Rows from block 2 of the image encoder of a small model that answers yes/no questions on an image's attributes, named by matrix and row number. Rows with one number belong to one neuron. Each number is 50 + 15 x the weight over its row's rms, rounded and kept within 0 to 99. All counts start at 0.
Before each neuron's rows are labels from the 100 images, of 14976, where the neuron reaches its largest size: "strongest on" is what is common among them. Only what is clearly more common there than usual is listed. The data: photos with spoken descriptions (Open Images, Localized Narratives).
# gate: MLP gate (encoder.blocks.2.mlp.gate.weight, 416x160), inputs 0-53
# fc1: MLP up (encoder.blocks.2.mlp.fc1.weight, 416x160), inputs 0-53
# fc2: MLP down (encoder.blocks.2.mlp.fc2.weight, 160x416, transposed), outputs 0-53

strongest on: text has "wearing"
gate.182:69 50 57 62 65 53 33 64 58 40 64 32 19 76 36 62 53 57 56 52 43 54 64 42 56 61 32 70 45 78 34 29 59 54 55 42 61 03 31 48 23 37 33 64 64 62 57 50 42 50 54 46 47 51
fc1.182:63 69 68 30 48 53 62 45 34 25 26 69 90 16 39 35 55 54 41 46 59 51 28 61 48 59 72 04 43 16 64 55 57 60 69 72 33 85 55 50 63 54 64 40 46 34 37 39 69 51 44 58 39 45
fc2.182:15 61 59 74 34 22 64 37 38 54 64 56 51 30 42 47 60 76 33 38 26 60 48 51 34 58 72 47 45 42 63 18 45 52 39 65 33 59 54 43 59 60 40 72 59 31 76 48 42 55 56 51 52 55

strongest on: text has "white"; text has "color"; text has "black"
gate.162:57 48 63 68 33 28 65 55 28 56 45 59 54 20 42 49 16 46 46 73 28 62 23 56 47 37 47 39 38 68 47 60 53 25 80 52 58 51 65 40 82 54 50 58 44 41 46 79 67 72 35 37 63 62
fc1.162:27 67 47 39 39 30 63 59 52 67 31 28 64 40 30 41 60 69 57 57 23 29 41 42 25 36 60 29 64 55 65 09 43 48 24 35 72 40 44 69 71 49 54 58 47 54 58 44 53 37 55 64 71 62
fc2.162:64 76 56 29 69 42 47 71 36 71 65 56 10 41 49 39 56 56 26 42 41 45 36 64 35 19 74 26 30 41 58 64 46 30 49 31 41 53 37 36 75 72 50 52 66 70 70 33 49 34 49 63 50 54

strongest on: text has "trees"; text has "grass"
gate.241:66 46 65 42 55 72 38 59 38 53 47 62 50 32 60 51 58 65 44 55 77 50 56 61 69 57 48 38 45 77 66 58 40 08 40 50 57 50 51 36 44 59 58 94 80 36 62 50 40 33 42 84 42 60
fc1.241:58 28 37 47 72 37 34 72 41 43 44 52 62 46 54 72 54 60 47 49 54 52 66 58 47 62 50 41 46 41 24 62 48 11 54 42 33 72 46 33 62 54 47 47 79 35 36 67 61 47 37 77 43 69
fc2.241:55 40 65 71 39 73 61 47 67 37 55 38 55 53 42 51 35 52 79 41 58 83 36 55 72 49 40 50 58 41 29 41 45 46 55 61 48 59 47 33 37 66 28 44 68 57 59 58 43 81 69 55 61 63

strongest on: text has "black"
gate.237:51 65 42 80 45 38 42 39 50 29 59 70 76 57 96 50 55 25 64 39 57 75 21 56 28 63 50 57 58 36 19 46 51 32 52 43 55 66 68 43 68 45 49 49 61 41 49 55 51 65 32 58 35 44
fc1.237:44 57 51 65 39 64 56 53 79 62 34 77 43 55 73 69 40 65 53 42 61 49 62 28 13 54 22 44 86 47 48 56 23 53 42 57 35 21 45 65 68 57 32 45 45 52 45 51 24 60 57 51 55 65
fc2.237:55 48 75 21 54 40 36 28 66 69 41 73 56 44 52 47 53 54 22 57 40 78 75 43 33 85 27 54 72 79 48 73 38 35 54 55 49 56 44 63 62 40 47 56 52 55 41 50 36 16 38 23 57 60

strongest on: text has "water"
gate.294:54 53 65 61 50 61 48 57 44 25 38 66 61 40 44 50 43 26 26 48 32 33 39 39 78 23 60 68 35 45 50 67 42 53 51 39 52 67 46 67 44 47 33 25 55 35 49 28 53 65 48 84 61 56
fc1.294:25 65 71 52 41 45 53 59 34 43 64 33 69 34 75 61 64 68 49 74 33 52 67 58 26 73 41 54 53 38 28 47 42 61 47 64 30 62 71 48 53 81 64 60 39 47 51 46 35 23 48 25 54 23
fc2.294:53 58 51 69 45 48 43 61 41 33 44 37 26 58 39 64 68 71 39 37 42 42 41 68 65 50 40 56 51 46 58 52 58 73 50 56 51 64 81 74 54 40 54 38 56 38 11 63 52 43 42 57 58 63

strongest on: text has "standing"
gate.247:74 42 43 50 45 50 71 96 57 69 60 58 57 51 48 54 72 44 60 43 34 62 56 43 45 58 61 36 49 54 51 54 71 53 48 67 59 32 55 36 61 72 56 52 34 43 55 25 68 40 72 59 54 43
fc1.247:71 53 82 21 59 34 50 30 51 53 64 43 49 59 18 63 39 65 83 71 80 34 59 71 70 25 21 62 24 50 48 45 18 34 29 66 36 34 72 57 48 53 60 50 53 80 42 64 27 20 57 49 38 55
fc2.247:59 66 74 43 36 54 44 36 39 29 58 32 56 45 57 62 37 54 65 70 70 58 58 56 36 54 66 45 72 57 57 79 33 38 16 65 61 77 53 39 33 51 47 33 26 45 25 56 57 34 15 68 66 49

strongest on: text has "wearing"; text has "woman"
gate.235:44 30 68 27 39 58 48 58 48 58 31 58 45 41 41 28 47 19 22 40 69 42 31 31 55 49 39 54 37 50 37 25 57 40 65 30 54 69 61 66 69 67 73 74 51 44 86 65 38 66 63 36 69 31
fc1.235:53 40 21 44 40 50 63 46 38 57 66 41 85 54 31 44 28 47 56 38 35 66 13 41 40 46 53 30 28 48 41 35 50 69 44 62 54 66 32 37 61 77 32 50 39 32 69 52 37 74 46 57 60 61
fc2.235:45 48 60 55 48 38 45 35 69 36 48 58 38 48 26 44 33 40 69 67 58 11 71 44 42 42 48 55 36 50 42 51 73 42 22 53 70 36 50 47 40 62 52 40 54 30 64 26 41 49 35 76 49 41

strongest on: text has "wall"
gate.376:31 65 44 36 51 48 70 41 52 74 65 41 42 58 34 61 59 40 65 77 60 56 50 38 72 54 85 79 65 71 48 69 42 50 50 47 65 42 51 26 65 49 34 49 32 59 46 61 21 60 75 54 36 73
fc1.376:35 49 30 62 52 78 44 39 51 58 38 32 61 30 45 48 31 17 63 38 55 44 56 72 64 54 06 52 40 61 65 56 27 42 46 74 47 20 28 42 64 59 77 57 29 53 55 47 52 49 40 40 70 45
fc2.376:46 59 67 34 42 55 38 63 91 54 47 38 28 60 51 72 66 70 58 58 50 39 50 30 71 29 45 48 55 51 15 49 35 40 56 44 44 31 31 51 66 58 36 52 49 41 26 39 14 54 52 34 27 44

strongest on: text has "wall"; text has "table"; text has "sitting"; text has "chairs"
gate.267:49 74 62 25 52 45 16 52 58 70 43 56 48 46 33 59 40 61 62 71 46 60 53 54 47 43 39 31 29 69 45 64 77 39 32 49 76 74 50 52 50 41 54 38 32 66 72 86 63 65 39 51 26 37
fc1.267:76 62 33 59 62 48 60 75 54 50 68 76 83 62 20 64 55 68 52 49 39 44 62 72 29 55 41 58 42 64 60 47 61 50 33 43 56 66 40 56 63 40 42 60 57 74 43 67 40 45 46 64 27 71
fc2.267:37 41 51 55 81 69 66 54 63 47 44 49 68 59 47 51 33 41 41 40 78 46 26 55 47 57 38 48 51 32 41 17 41 38 68 58 63 33 76 60 59 50 71 37 36 49 70 29 71 50 50 55 52 40

strongest on: text has "trees"; text has "sky"
gate.50:62 40 46 57 79 50 65 52 59 62 37 41 44 49 56 71 42 61 23 51 63 41 69 39 17 54 73 54 36 53 50 73 61 74 69 36 67 71 72 58 47 50 38 76 23 36 52 22 37 56 58 56 49 75
fc1.50:64 71 67 60 61 38 26 46 72 46 50 55 59 40 61 30 41 52 26 39 44 30 33 38 42 59 51 52 55 76 74 54 70 68 53 58 36 64 38 53 40 48 51 50 67 33 38 61 27 20 80 55 43 37
fc2.50:19 64 51 17 29 67 44 30 58 58 19 49 47 71 70 49 49 39 58 53 43 53 59 74 39 53 49 52 61 62 43 62 36 59 25 72 53 58 43 61 30 26 67 52 45 51 42 79 56 39 56 68 68 30

strongest on: text has "table"
gate.170:58 50 22 53 49 52 46 49 63 22 44 74 65 45 18 55 30 34 79 57 71 27 62 41 34 21 49 54 72 69 51 48 57 34 47 71 53 63 31 35 63 53 33 53 42 79 65 61 57 45 64 69 11 46
fc1.170:72 28 48 63 67 40 58 39 55 53 43 36 26 43 56 30 34 68 34 65 77 64 40 46 82 41 44 62 81 47 51 57 46 49 60 31 51 21 39 39 60 39 49 48 74 73 53 63 56 24 53 46 44 55
fc2.170:79 59 51 33 27 37 54 29 36 72 39 23 53 49 59 59 53 72 46 73 54 38 46 17 72 41 58 72 57 40 44 30 59 35 57 70 44 57 62 41 27 67 33 53 56 46 34 34 56 89 25 48 78 43

strongest on: text has "woman"
gate.300:71 43 60 42 65 48 40 32 49 47 53 66 49 48 33 78 61 39 58 47 53 53 61 49 43 25 40 71 41 80 34 19 47 37 29 36 46 37 58 62 33 41 46 81 37 63 42 49 73 51 43 55 45 63
fc1.300:46 36 62 33 25 71 55 46 42 38 63 83 64 36 32 57 75 46 43 63 50 50 44 42 59 51 24 84 44 57 51 21 36 40 62 60 60 39 77 59 44 37 66 73 48 41 71 43 42 49 40 40 35 53
fc2.300:37 41 32 58 35 37 75 77 58 41 65 41 49 54 67 35 35 46 52 63 49 35 48 61 55 56 28 39 28 38 48 43 61 44 61 55 58 49 60 77 55 76 61 20 30 49 47 71 36 61 48 32 56 67

strongest on: text has "food"
gate.135:49 61 60 50 66 40 41 29 40 56 73 54 35 48 30 79 56 53 57 32 34 51 34 37 82 74 76 69 49 47 52 66 60 35 70 68 78 39 66 52 51 15 22 63 70 50 33 23 60 55 43 63 33 37
fc1.135:44 65 38 64 63 44 37 41 53 62 86 33 42 50 84 57 51 57 57 40 52 50 41 77 60 68 49 32 43 30 44 57 34 69 48 63 59 62 60 61 36 22 60 42 28 41 55 56 69 59 86 49 45 69
fc2.135:44 47 46 52 45 66 66 48 41 58 72 59 62 54 43 58 21 53 72 01 49 28 43 47 59 56 54 51 64 33 58 51 75 41 40 84 57 08 56 76 30 59 50 62 45 25 60 60 77 52 51 75 49 36

strongest on: text has "sky"
gate.285:48 65 35 47 32 55 48 75 42 40 74 42 37 20 52 66 59 48 64 62 66 50 66 29 48 60 50 47 49 46 69 31 44 54 37 41 77 43 59 21 44 63 46 41 63 27 72 60 37 36 66 42 48 53
fc1.285:56 63 68 48 39 30 49 30 73 54 40 61 65 67 81 25 42 77 44 55 26 29 61 44 46 47 37 71 59 74 21 35 30 65 51 63 53 46 57 69 58 49 45 61 43 25 64 62 57 63 61 34 44 40
fc2.285:60 81 63 64 50 56 50 22 35 38 44 40 39 51 49 34 60 66 43 19 42 41 31 61 61 42 51 63 40 60 46 85 62 45 76 57 25 57 19 26 69 47 59 48 50 73 34 28 51 37 48 35 59 55

strongest on: text has "black"; text has "white"
gate.91:44 50 71 23 58 29 52 49 40 58 74 40 65 68 45 49 47 48 50 49 43 62 18 44 39 59 44 41 61 50 42 86 64 40 82 41 50 45 39 83 52 30 59 64 67 76 65 35 55 52 60 26 40 59
fc1.91:54 46 52 69 52 70 51 81 37 40 42 74 39 32 41 50 64 60 41 50 75 58 56 59 23 38 57 48 57 54 72 14 47 56 37 53 50 39 75 33 73 49 46 61 52 64 44 64 16 63 23 62 45 63
fc2.91:51 34 56 73 27 58 50 56 35 46 66 72 57 52 66 83 46 50 43 37 23 59 59 44 52 54 71 88 53 49 70 51 38 62 38 35 65 60 40 39 25 66 50 61 36 84 28 61 32 45 47 84 60 56

strongest on: text has "red"; text has "color"
gate.64:40 61 59 50 49 44 55 53 35 45 57 68 17 41 67 61 40 45 28 67 62 54 28 65 43 43 50 54 38 29 65 47 59 60 44 35 43 67 48 38 65 79 72 71 54 29 43 56 37 49 29 38 63 41
fc1.64:49 62 51 45 34 59 44 70 44 44 61 50 57 61 27 58 51 37 22 20 66 42 22 48 53 59 48 49 56 55 54 24 41 47 34 53 51 75 46 47 40 41 68 44 68 64 22 71 49 62 69 56 47 49
fc2.64:73 54 39 47 52 49 48 42 53 59 32 59 46 37 68 42 91 41 80 51 73 45 87 41 28 56 64 51 50 80 27 55 42 72 43 51 38 59 54 38 62 11 69 53 69 54 32 63 66 53 66 59 55 56

strongest on: text has "water"
gate.398:72 76 59 50 60 46 45 41 40 62 51 50 52 54 76 29 42 44 34 63 64 35 44 42 65 54 39 81 41 58 77 58 76 58 56 37 56 69 28 34 63 37 82 42 53 64 69 33 35 55 65 48 61 52
fc1.398:46 33 44 46 47 25 36 59 58 50 75 43 53 63 32 27 54 54 64 35 27 53 67 28 46 55 65 32 46 47 12 42 52 70 52 51 50 54 46 80 48 53 44 45 57 32 56 49 43 56 42 59 59 46
fc2.398:59 62 73 59 72 26 57 49 36 50 69 49 41 54 43 30 34 64 39 64 66 27 64 36 53 34 36 66 55 66 31 76 74 48 49 58 61 49 22 69 44 61 55 43 44 56 39 35 39 63 48 54 60 72

strongest on: text has "sky"
gate.410:43 60 71 47 47 34 25 39 56 63 51 37 41 45 58 47 62 46 55 16 58 54 45 76 76 63 44 55 49 67 34 75 64 52 23 43 59 69 59 38 59 56 30 45 70 29 37 50 51 59 67 33 68 59
fc1.410:62 41 60 25 35 50 39 49 74 76 64 41 50 57 44 73 67 71 35 72 32 53 57 66 38 37 45 67 49 70 61 40 40 61 48 46 29 50 45 39 21 64 47 48 51 52 58 29 42 62 69 69 62 33
fc2.410:69 29 41 42 73 59 41 58 77 71 23 51 47 70 47 38 38 63 32 64 61 64 37 42 43 45 77 59 63 37 48 21 52 62 38 56 77 57 28 25 41 69 66 62 27 45 69 41 25 61 49 44 57 29

strongest on: text has "flowers"
gate.184:37 33 55 42 57 20 28 66 70 48 48 56 54 77 42 42 49 37 55 34 73 54 32 58 63 43 31 46 44 62 24 65 70 40 44 46 02 61 50 68 59 43 48 46 56 71 38 53 57 46 45 63 15 71
fc1.184:44 76 38 50 33 49 60 34 35 48 52 50 56 28 44 50 48 72 63 67 46 37 49 65 60 71 35 68 30 56 57 48 37 56 47 44 75 32 29 35 66 26 53 55 48 51 63 75 74 28 58 35 61 43
fc2.184:41 74 41 42 23 67 71 68 57 77 47 26 44 61 60 59 59 35 41 22 52 59 58 55 28 45 31 30 56 61 56 39 34 59 28 50 54 54 71 24 52 36 82 57 59 37 29 56 56 46 52 23 44 55

strongest on: text has "red"
gate.37:48 24 43 43 36 46 59 58 40 25 27 80 46 54 65 51 59 47 62 57 58 74 22 52 42 59 54 41 20 59 22 38 84 29 19 50 30 73 55 66 71 67 55 42 44 49 60 41 49 55 30 36 55 49
fc1.37:37 99 53 40 68 25 79 59 52 73 49 39 25 43 46 51 40 61 47 50 65 38 72 53 48 64 51 54 63 41 54 53 41 60 62 42 37 52 31 43 66 60 36 41 53 47 55 40 73 54 45 28 41 51
fc2.37:49 39 54 56 63 63 23 44 58 68 37 59 45 39 54 58 38 48 39 40 64 52 38 65 36 73 58 46 67 48 57 37 67 25 56 28 31 66 39 09 47 62 70 50 38 58 56 36 51 30 97 25 44 38

strongest on: text has "water"
gate.366:53 77 47 74 60 48 36 36 75 44 67 69 50 37 42 45 33 48 40 67 75 72 25 65 35 63 76 41 60 61 56 43 37 64 32 53 70 56 42 63 75 44 63 56 63 41 62 47 50 38 30 44 40 27
fc1.366:56 76 52 55 33 59 52 35 59 46 77 53 63 57 49 51 53 48 57 51 61 55 37 72 60 57 58 59 61 63 57 50 30 46 33 43 69 49 49 71 71 53 46 48 38 37 60 29 74 35 51 71 58 45
fc2.366:69 33 52 71 45 44 59 41 64 64 25 70 37 31 56 47 46 15 11 59 23 74 37 48 37 54 95 66 24 34 79 43 63 45 48 47 68 32 72 39 56 49 71 51 35 58 80 63 66 47 41 60 72 61

strongest on: text has "water"
gate.357:43 69 32 60 56 62 24 46 55 79 38 56 40 26 48 53 47 33 42 21 65 49 37 39 64 49 61 30 23 71 35 40 21 50 48 39 41 37 32 35 26 63 20 69 50 44 41 67 48 70 60 76 35 49
fc1.357:62 63 57 36 50 24 54 48 50 51 57 77 69 31 41 49 58 45 50 60 40 46 43 70 43 62 60 62 33 60 20 50 46 60 49 25 31 33 87 19 36 69 57 66 52 64 40 60 33 25 65 87 63 41
fc2.357:54 43 64 53 35 42 55 49 23 63 22 60 48 61 51 54 72 69 37 37 54 71 49 33 56 50 45 58 34 55 68 53 61 83 30 30 53 49 47 44 54 26 56 46 73 36 28 57 89 50 47 40 47 44

strongest on: text has "trees"
gate.169:91 51 56 52 43 42 42 42 27 60 64 28 39 42 50 58 36 47 64 45 67 37 65 09 31 80 54 53 62 75 59 57 46 54 49 56 38 41 39 40 33 59 30 35 37 22 75 37 31 55 70 58 51 44
fc1.169:33 38 45 46 45 42 77 50 43 79 65 46 60 51 23 44 57 62 37 68 63 33 64 64 46 47 80 49 53 54 36 52 45 58 32 33 52 51 43 77 65 82 42 40 70 45 50 52 55 48 28 48 34 52
fc2.169:60 43 20 43 29 59 38 40 59 63 43 68 54 71 54 38 91 34 30 64 58 56 61 59 31 23 38 66 29 41 53 39 57 48 47 82 57 60 35 61 40 59 59 38 31 54 46 57 24 58 53 46 21 78

strongest on: text has "black"
gate.154:45 59 72 65 37 44 42 58 41 72 57 53 23 55 61 38 41 49 38 39 49 50 42 54 56 30 35 51 36 49 22 43 37 37 42 82 65 45 57 62 73 30 70 60 38 33 57 58 45 73 49 62 31 49
fc1.154:38 55 69 76 23 57 50 68 47 75 42 61 37 69 56 49 28 42 40 64 48 53 40 46 40 26 47 46 52 54 29 62 66 33 41 55 69 53 72 48 52 42 70 68 58 38 69 55 28 62 70 49 45 53
fc2.154:00 39 56 44 44 53 51 60 69 44 50 48 71 64 53 57 41 55 47 54 60 60 48 62 50 71 55 47 42 52 53 55 43 54 30 41 56 68 58 61 44 75 43 38 84 69 60 20 64 27 57 81 61 18

strongest on: text has "standing"; text has "holding"
gate.148:63 32 84 38 53 37 52 72 51 56 39 80 40 40 71 59 32 28 45 34 51 58 34 59 52 55 67 30 49 59 41 47 14 71 72 80 44 49 35 38 31 57 36 32 54 50 42 25 78 61 20 19 53 41
fc1.148:37 54 59 35 55 69 57 54 55 61 43 48 37 60 58 62 73 44 41 22 57 72 25 48 58 35 78 24 61 62 65 69 50 82 80 59 45 61 30 37 58 61 45 46 54 47 33 48 68 67 60 51 41 41
fc2.148:58 64 48 36 41 35 57 54 34 51 42 30 44 33 52 35 64 45 57 29 37 38 61 62 54 62 63 24 50 58 69 53 53 32 75 35 53 48 31 81 47 58 54 43 64 52 81 74 46 68 52 33 74 49

strongest on: text has "standing"
gate.258:79 64 52 52 48 58 36 67 56 45 42 68 66 61 43 31 56 69 57 36 40 43 82 26 29 44 71 29 56 55 32 78 58 65 53 53 63 44 30 84 60 56 69 51 69 32 46 39 45 32 77 62 19 51
fc1.258:34 48 36 37 55 55 53 46 53 61 55 51 64 43 71 57 83 51 65 34 65 46 57 54 62 81 55 21 56 73 48 27 46 66 52 03 40 75 69 51 46 57 36 67 44 45 69 30 28 35 51 32 34 46
fc2.258:47 52 27 41 48 78 46 38 54 61 54 64 46 43 47 49 42 42 52 34 55 48 36 64 49 54 78 35 41 70 55 59 39 37 50 37 38 73 46 42 56 53 31 62 49 56 76 36 27 27 58 38 73 38

strongest on: text has "water"
gate.373:27 55 41 49 54 51 29 54 34 41 46 54 61 26 61 49 32 61 45 78 68 33 54 41 29 47 28 77 33 47 69 60 49 67 47 59 60 58 27 57 67 62 34 66 65 43 66 51 68 56 67 31 70 74
fc1.373:53 65 35 71 47 47 47 50 40 46 36 40 16 48 39 63 58 66 44 44 46 53 64 46 39 48 32 67 55 58 31 49 43 25 48 53 31 44 46 38 58 64 62 49 52 55 35 26 59 40 39 86 48 78
fc2.373:21 31 34 65 58 62 51 58 54 46 56 55 70 36 35 36 53 51 55 56 40 40 57 57 39 47 75 48 24 38 49 54 63 31 62 55 75 83 70 50 54 39 44 52 44 88 34 58 58 56 71 81 43 58

strongest on: text has "two"; text has "table"
gate.356:60 83 18 58 30 45 49 53 60 43 64 90 56 47 57 29 13 56 72 43 49 48 52 41 42 38 49 31 27 44 33 62 45 62 66 61 54 53 54 50 31 75 51 67 56 55 61 37 43 62 46 18 53 24
fc1.356:37 45 66 38 44 48 56 63 54 62 42 42 67 51 28 49 75 43 30 38 37 83 61 69 47 59 63 68 50 53 86 43 51 44 30 28 29 56 43 69 43 59 66 32 51 23 41 75 66 58 52 54 42 71
fc2.356:29 41 56 34 32 55 41 74 34 60 58 68 43 38 28 47 36 46 38 35 32 69 34 50 36 49 27 65 67 93 64 49 43 46 48 71 59 41 34 50 73 77 51 31 56 40 52 31 56 45 20 76 46 23

strongest on: text has "sky"; text has "water"
gate.177:34 49 56 60 63 44 57 54 37 29 38 34 34 45 20 36 47 47 69 34 26 85 39 48 46 44 65 22 57 65 72 45 99 49 47 53 46 44 73 61 70 38 58 39 27 62 51 50 54 02 60 46 32 48
fc1.177:85 49 27 53 36 48 32 42 37 37 39 74 47 50 69 57 65 59 55 46 56 37 58 35 47 25 37 63 43 47 35 47 58 90 66 72 55 59 42 34 12 34 23 75 39 42 70 38 33 74 45 55 53 33
fc2.177:30 71 31 52 15 31 63 56 63 47 67 56 65 48 46 67 64 57 73 34 48 46 83 54 48 28 38 29 49 39 35 42 43 61 46 77 29 70 53 56 48 36 62 69 39 37 45 45 32 59 64 57 40 28

strongest on: text has "water"
gate.297:47 43 29 80 75 64 33 45 61 59 62 60 61 41 34 47 45 44 51 30 54 57 50 60 33 63 75 49 68 25 64 59 31 48 45 65 74 37 89 46 66 36 52 54 40 54 35 43 69 51 58 44 44 40
fc1.297:37 64 48 67 69 50 46 35 76 55 35 49 41 41 44 53 55 51 61 31 63 32 46 54 47 47 49 53 59 53 50 06 54 63 52 44 41 53 79 56 16 77 25 53 74 27 47 49 64 42 22 57 39 22
fc2.297:68 44 58 96 56 62 52 64 83 68 53 67 70 44 34 75 93 64 66 60 49 27 23 59 49 46 62 65 41 61 60 47 61 64 30 34 61 59 48 33 56 53 37 46 27 62 59 27 63 61 56 53 43 41

strongest on: text has "standing"
gate.110:53 66 36 55 33 31 53 36 61 27 57 43 60 68 42 39 51 33 68 40 69 12 52 37 72 46 50 59 60 33 48 52 44 55 43 68 40 53 43 47 46 46 48 49 38 54 48 65 33 38 53 17 24 48
fc1.110:42 33 70 61 20 46 54 25 59 35 38 45 66 48 71 57 39 38 49 46 51 46 11 41 46 71 42 65 76 16 41 53 40 53 70 72 48 49 45 41 72 82 57 77 62 39 27 41 48 28 40 46 41 74
fc2.110:41 24 40 40 62 66 59 53 52 70 30 24 69 27 25 50 18 54 49 32 61 82 45 62 24 49 49 57 32 54 49 60 48 67 38 60 33 65 27 46 54 47 43 84 90 19 45 51 47 54 59 37 28 60

strongest on: text has "woman"
gate.75:39 43 68 79 65 43 55 27 64 52 43 56 35 51 49 09 20 36 62 51 39 28 69 73 82 77 59 55 67 58 42 31 35 49 52 36 53 37 68 42 59 34 66 58 50 44 70 55 46 49 58 39 37 40
fc1.75:36 13 72 74 45 75 10 49 63 29 44 90 57 63 49 69 59 73 49 43 61 42 37 66 57 40 41 36 57 28 49 47 43 41 60 53 35 51 67 30 57 34 47 48 32 75 77 24 48 48 29 60 73 79
fc2.75:49 58 45 46 37 55 46 64 56 44 38 58 47 51 31 40 28 63 51 72 24 42 42 67 34 65 13 41 41 39 75 29 45 57 53 50 56 82 31 58 38 37 55 25 46 85 58 42 41 60 60 58 49 32

strongest on: text has "white"; text has "black"
gate.254:43 51 84 52 48 43 34 35 58 54 31 44 52 53 71 37 54 34 55 41 69 29 30 54 75 56 37 40 37 49 34 62 50 85 47 47 37 67 48 68 56 24 42 37 72 31 44 34 38 76 51 52 75 49
fc1.254:69 20 43 55 49 57 32 69 58 52 49 47 50 42 56 33 58 28 27 43 51 63 71 45 68 39 54 63 29 23 24 40 66 26 43 33 24 26 64 72 66 22 46 45 64 05 54 36 65 57 31 51 47 49
fc2.254:51 45 30 40 39 47 42 48 36 70 31 87 51 65 46 53 26 54 67 52 52 20 35 45 38 67 50 22 62 56 63 39 37 69 52 37 33 52 39 50 57 72 55 28 64 40 50 58 55 62 24 46 47 76

strongest on: text has "man"; text has "wearing"
gate.380:64 33 91 50 40 60 53 64 60 53 43 39 37 60 72 64 46 47 19 56 33 58 70 37 57 45 51 28 47 57 18 35 44 47 37 38 69 58 52 33 49 35 45 84 83 38 30 43 20 28 59 40 49 27
fc1.380:55 29 41 61 31 42 35 65 58 39 47 60 65 44 58 48 34 79 34 58 66 56 53 40 46 44 30 49 48 48 53 30 53 53 47 35 45 42 28 12 57 28 59 41 69 39 60 43 37 30 48 64 52 64
fc2.380:48 57 26 86 44 49 58 38 48 41 76 65 61 53 39 57 32 59 58 64 54 72 50 55 44 54 34 77 36 41 72 31 76 68 66 60 41 58 44 46 23 32 39 25 59 11 50 66 29 50 44 36 56 61

strongest on: text has "wall"
gate.38:45 43 58 50 48 25 39 36 64 31 44 79 37 54 47 62 47 40 18 48 40 40 49 67 46 53 58 52 42 37 36 31 30 36 74 65 89 74 53 67 61 39 62 60 49 40 29 59 39 67 66 35 46 44
fc1.38:54 53 36 62 64 69 60 44 80 36 68 34 46 52 55 43 43 45 69 64 37 51 45 69 63 32 52 44 44 80 36 51 43 66 60 45 48 48 68 23 30 64 17 21 52 73 39 44 78 62 55 63 51 52
fc2.38:55 75 44 44 69 43 37 63 57 22 56 75 57 53 59 37 42 50 36 51 21 42 56 26 54 39 66 29 66 54 43 63 43 59 74 61 52 73 54 53 09 59 41 26 66 50 54 57 66 61 52 28 75 40

strongest on: text has "sky"; text has "trees"; text has "buildings"
gate.236:60 58 39 45 64 56 42 54 53 49 05 55 33 48 69 34 70 69 45 17 64 60 60 49 50 58 51 34 45 70 30 61 19 30 55 49 42 59 59 42 48 47 37 66 70 73 43 66 50 40 64 36 40 67
fc1.236:52 40 53 51 55 16 84 70 74 63 86 61 65 42 38 57 59 31 57 71 63 50 49 58 49 64 51 50 40 41 80 32 74 26 32 69 34 40 44 48 43 47 36 30 30 26 52 59 49 34 38 69 35 38
fc2.236:49 30 38 59 40 69 62 27 35 79 56 58 59 65 45 19 50 47 38 74 52 65 34 66 28 59 76 21 20 31 72 41 45 50 54 65 59 55 30 58 39 47 48 64 45 47 53 57 70 39 59 55 27 55

strongest on: text has "white"
gate.86:47 47 33 41 05 34 41 30 47 51 67 62 51 32 46 43 52 42 69 53 63 27 27 44 53 70 44 63 59 76 68 62 55 51 49 56 61 58 67 69 33 39 47 40 57 63 76 64 36 38 72 56 34 51
fc1.86:50 40 62 13 43 64 37 74 48 58 36 22 75 44 18 50 32 54 56 64 56 33 68 57 40 51 31 47 39 40 30 67 46 50 29 53 51 33 62 85 73 62 47 55 47 48 67 23 40 31 57 53 62 30
fc2.86:57 57 54 40 54 60 60 92 40 67 48 75 37 54 51 26 62 61 57 69 57 78 43 48 49 33 58 49 16 66 52 40 24 48 23 21 51 41 43 39 34 30 39 38 25 28 73 62 55 40 55 58 52 28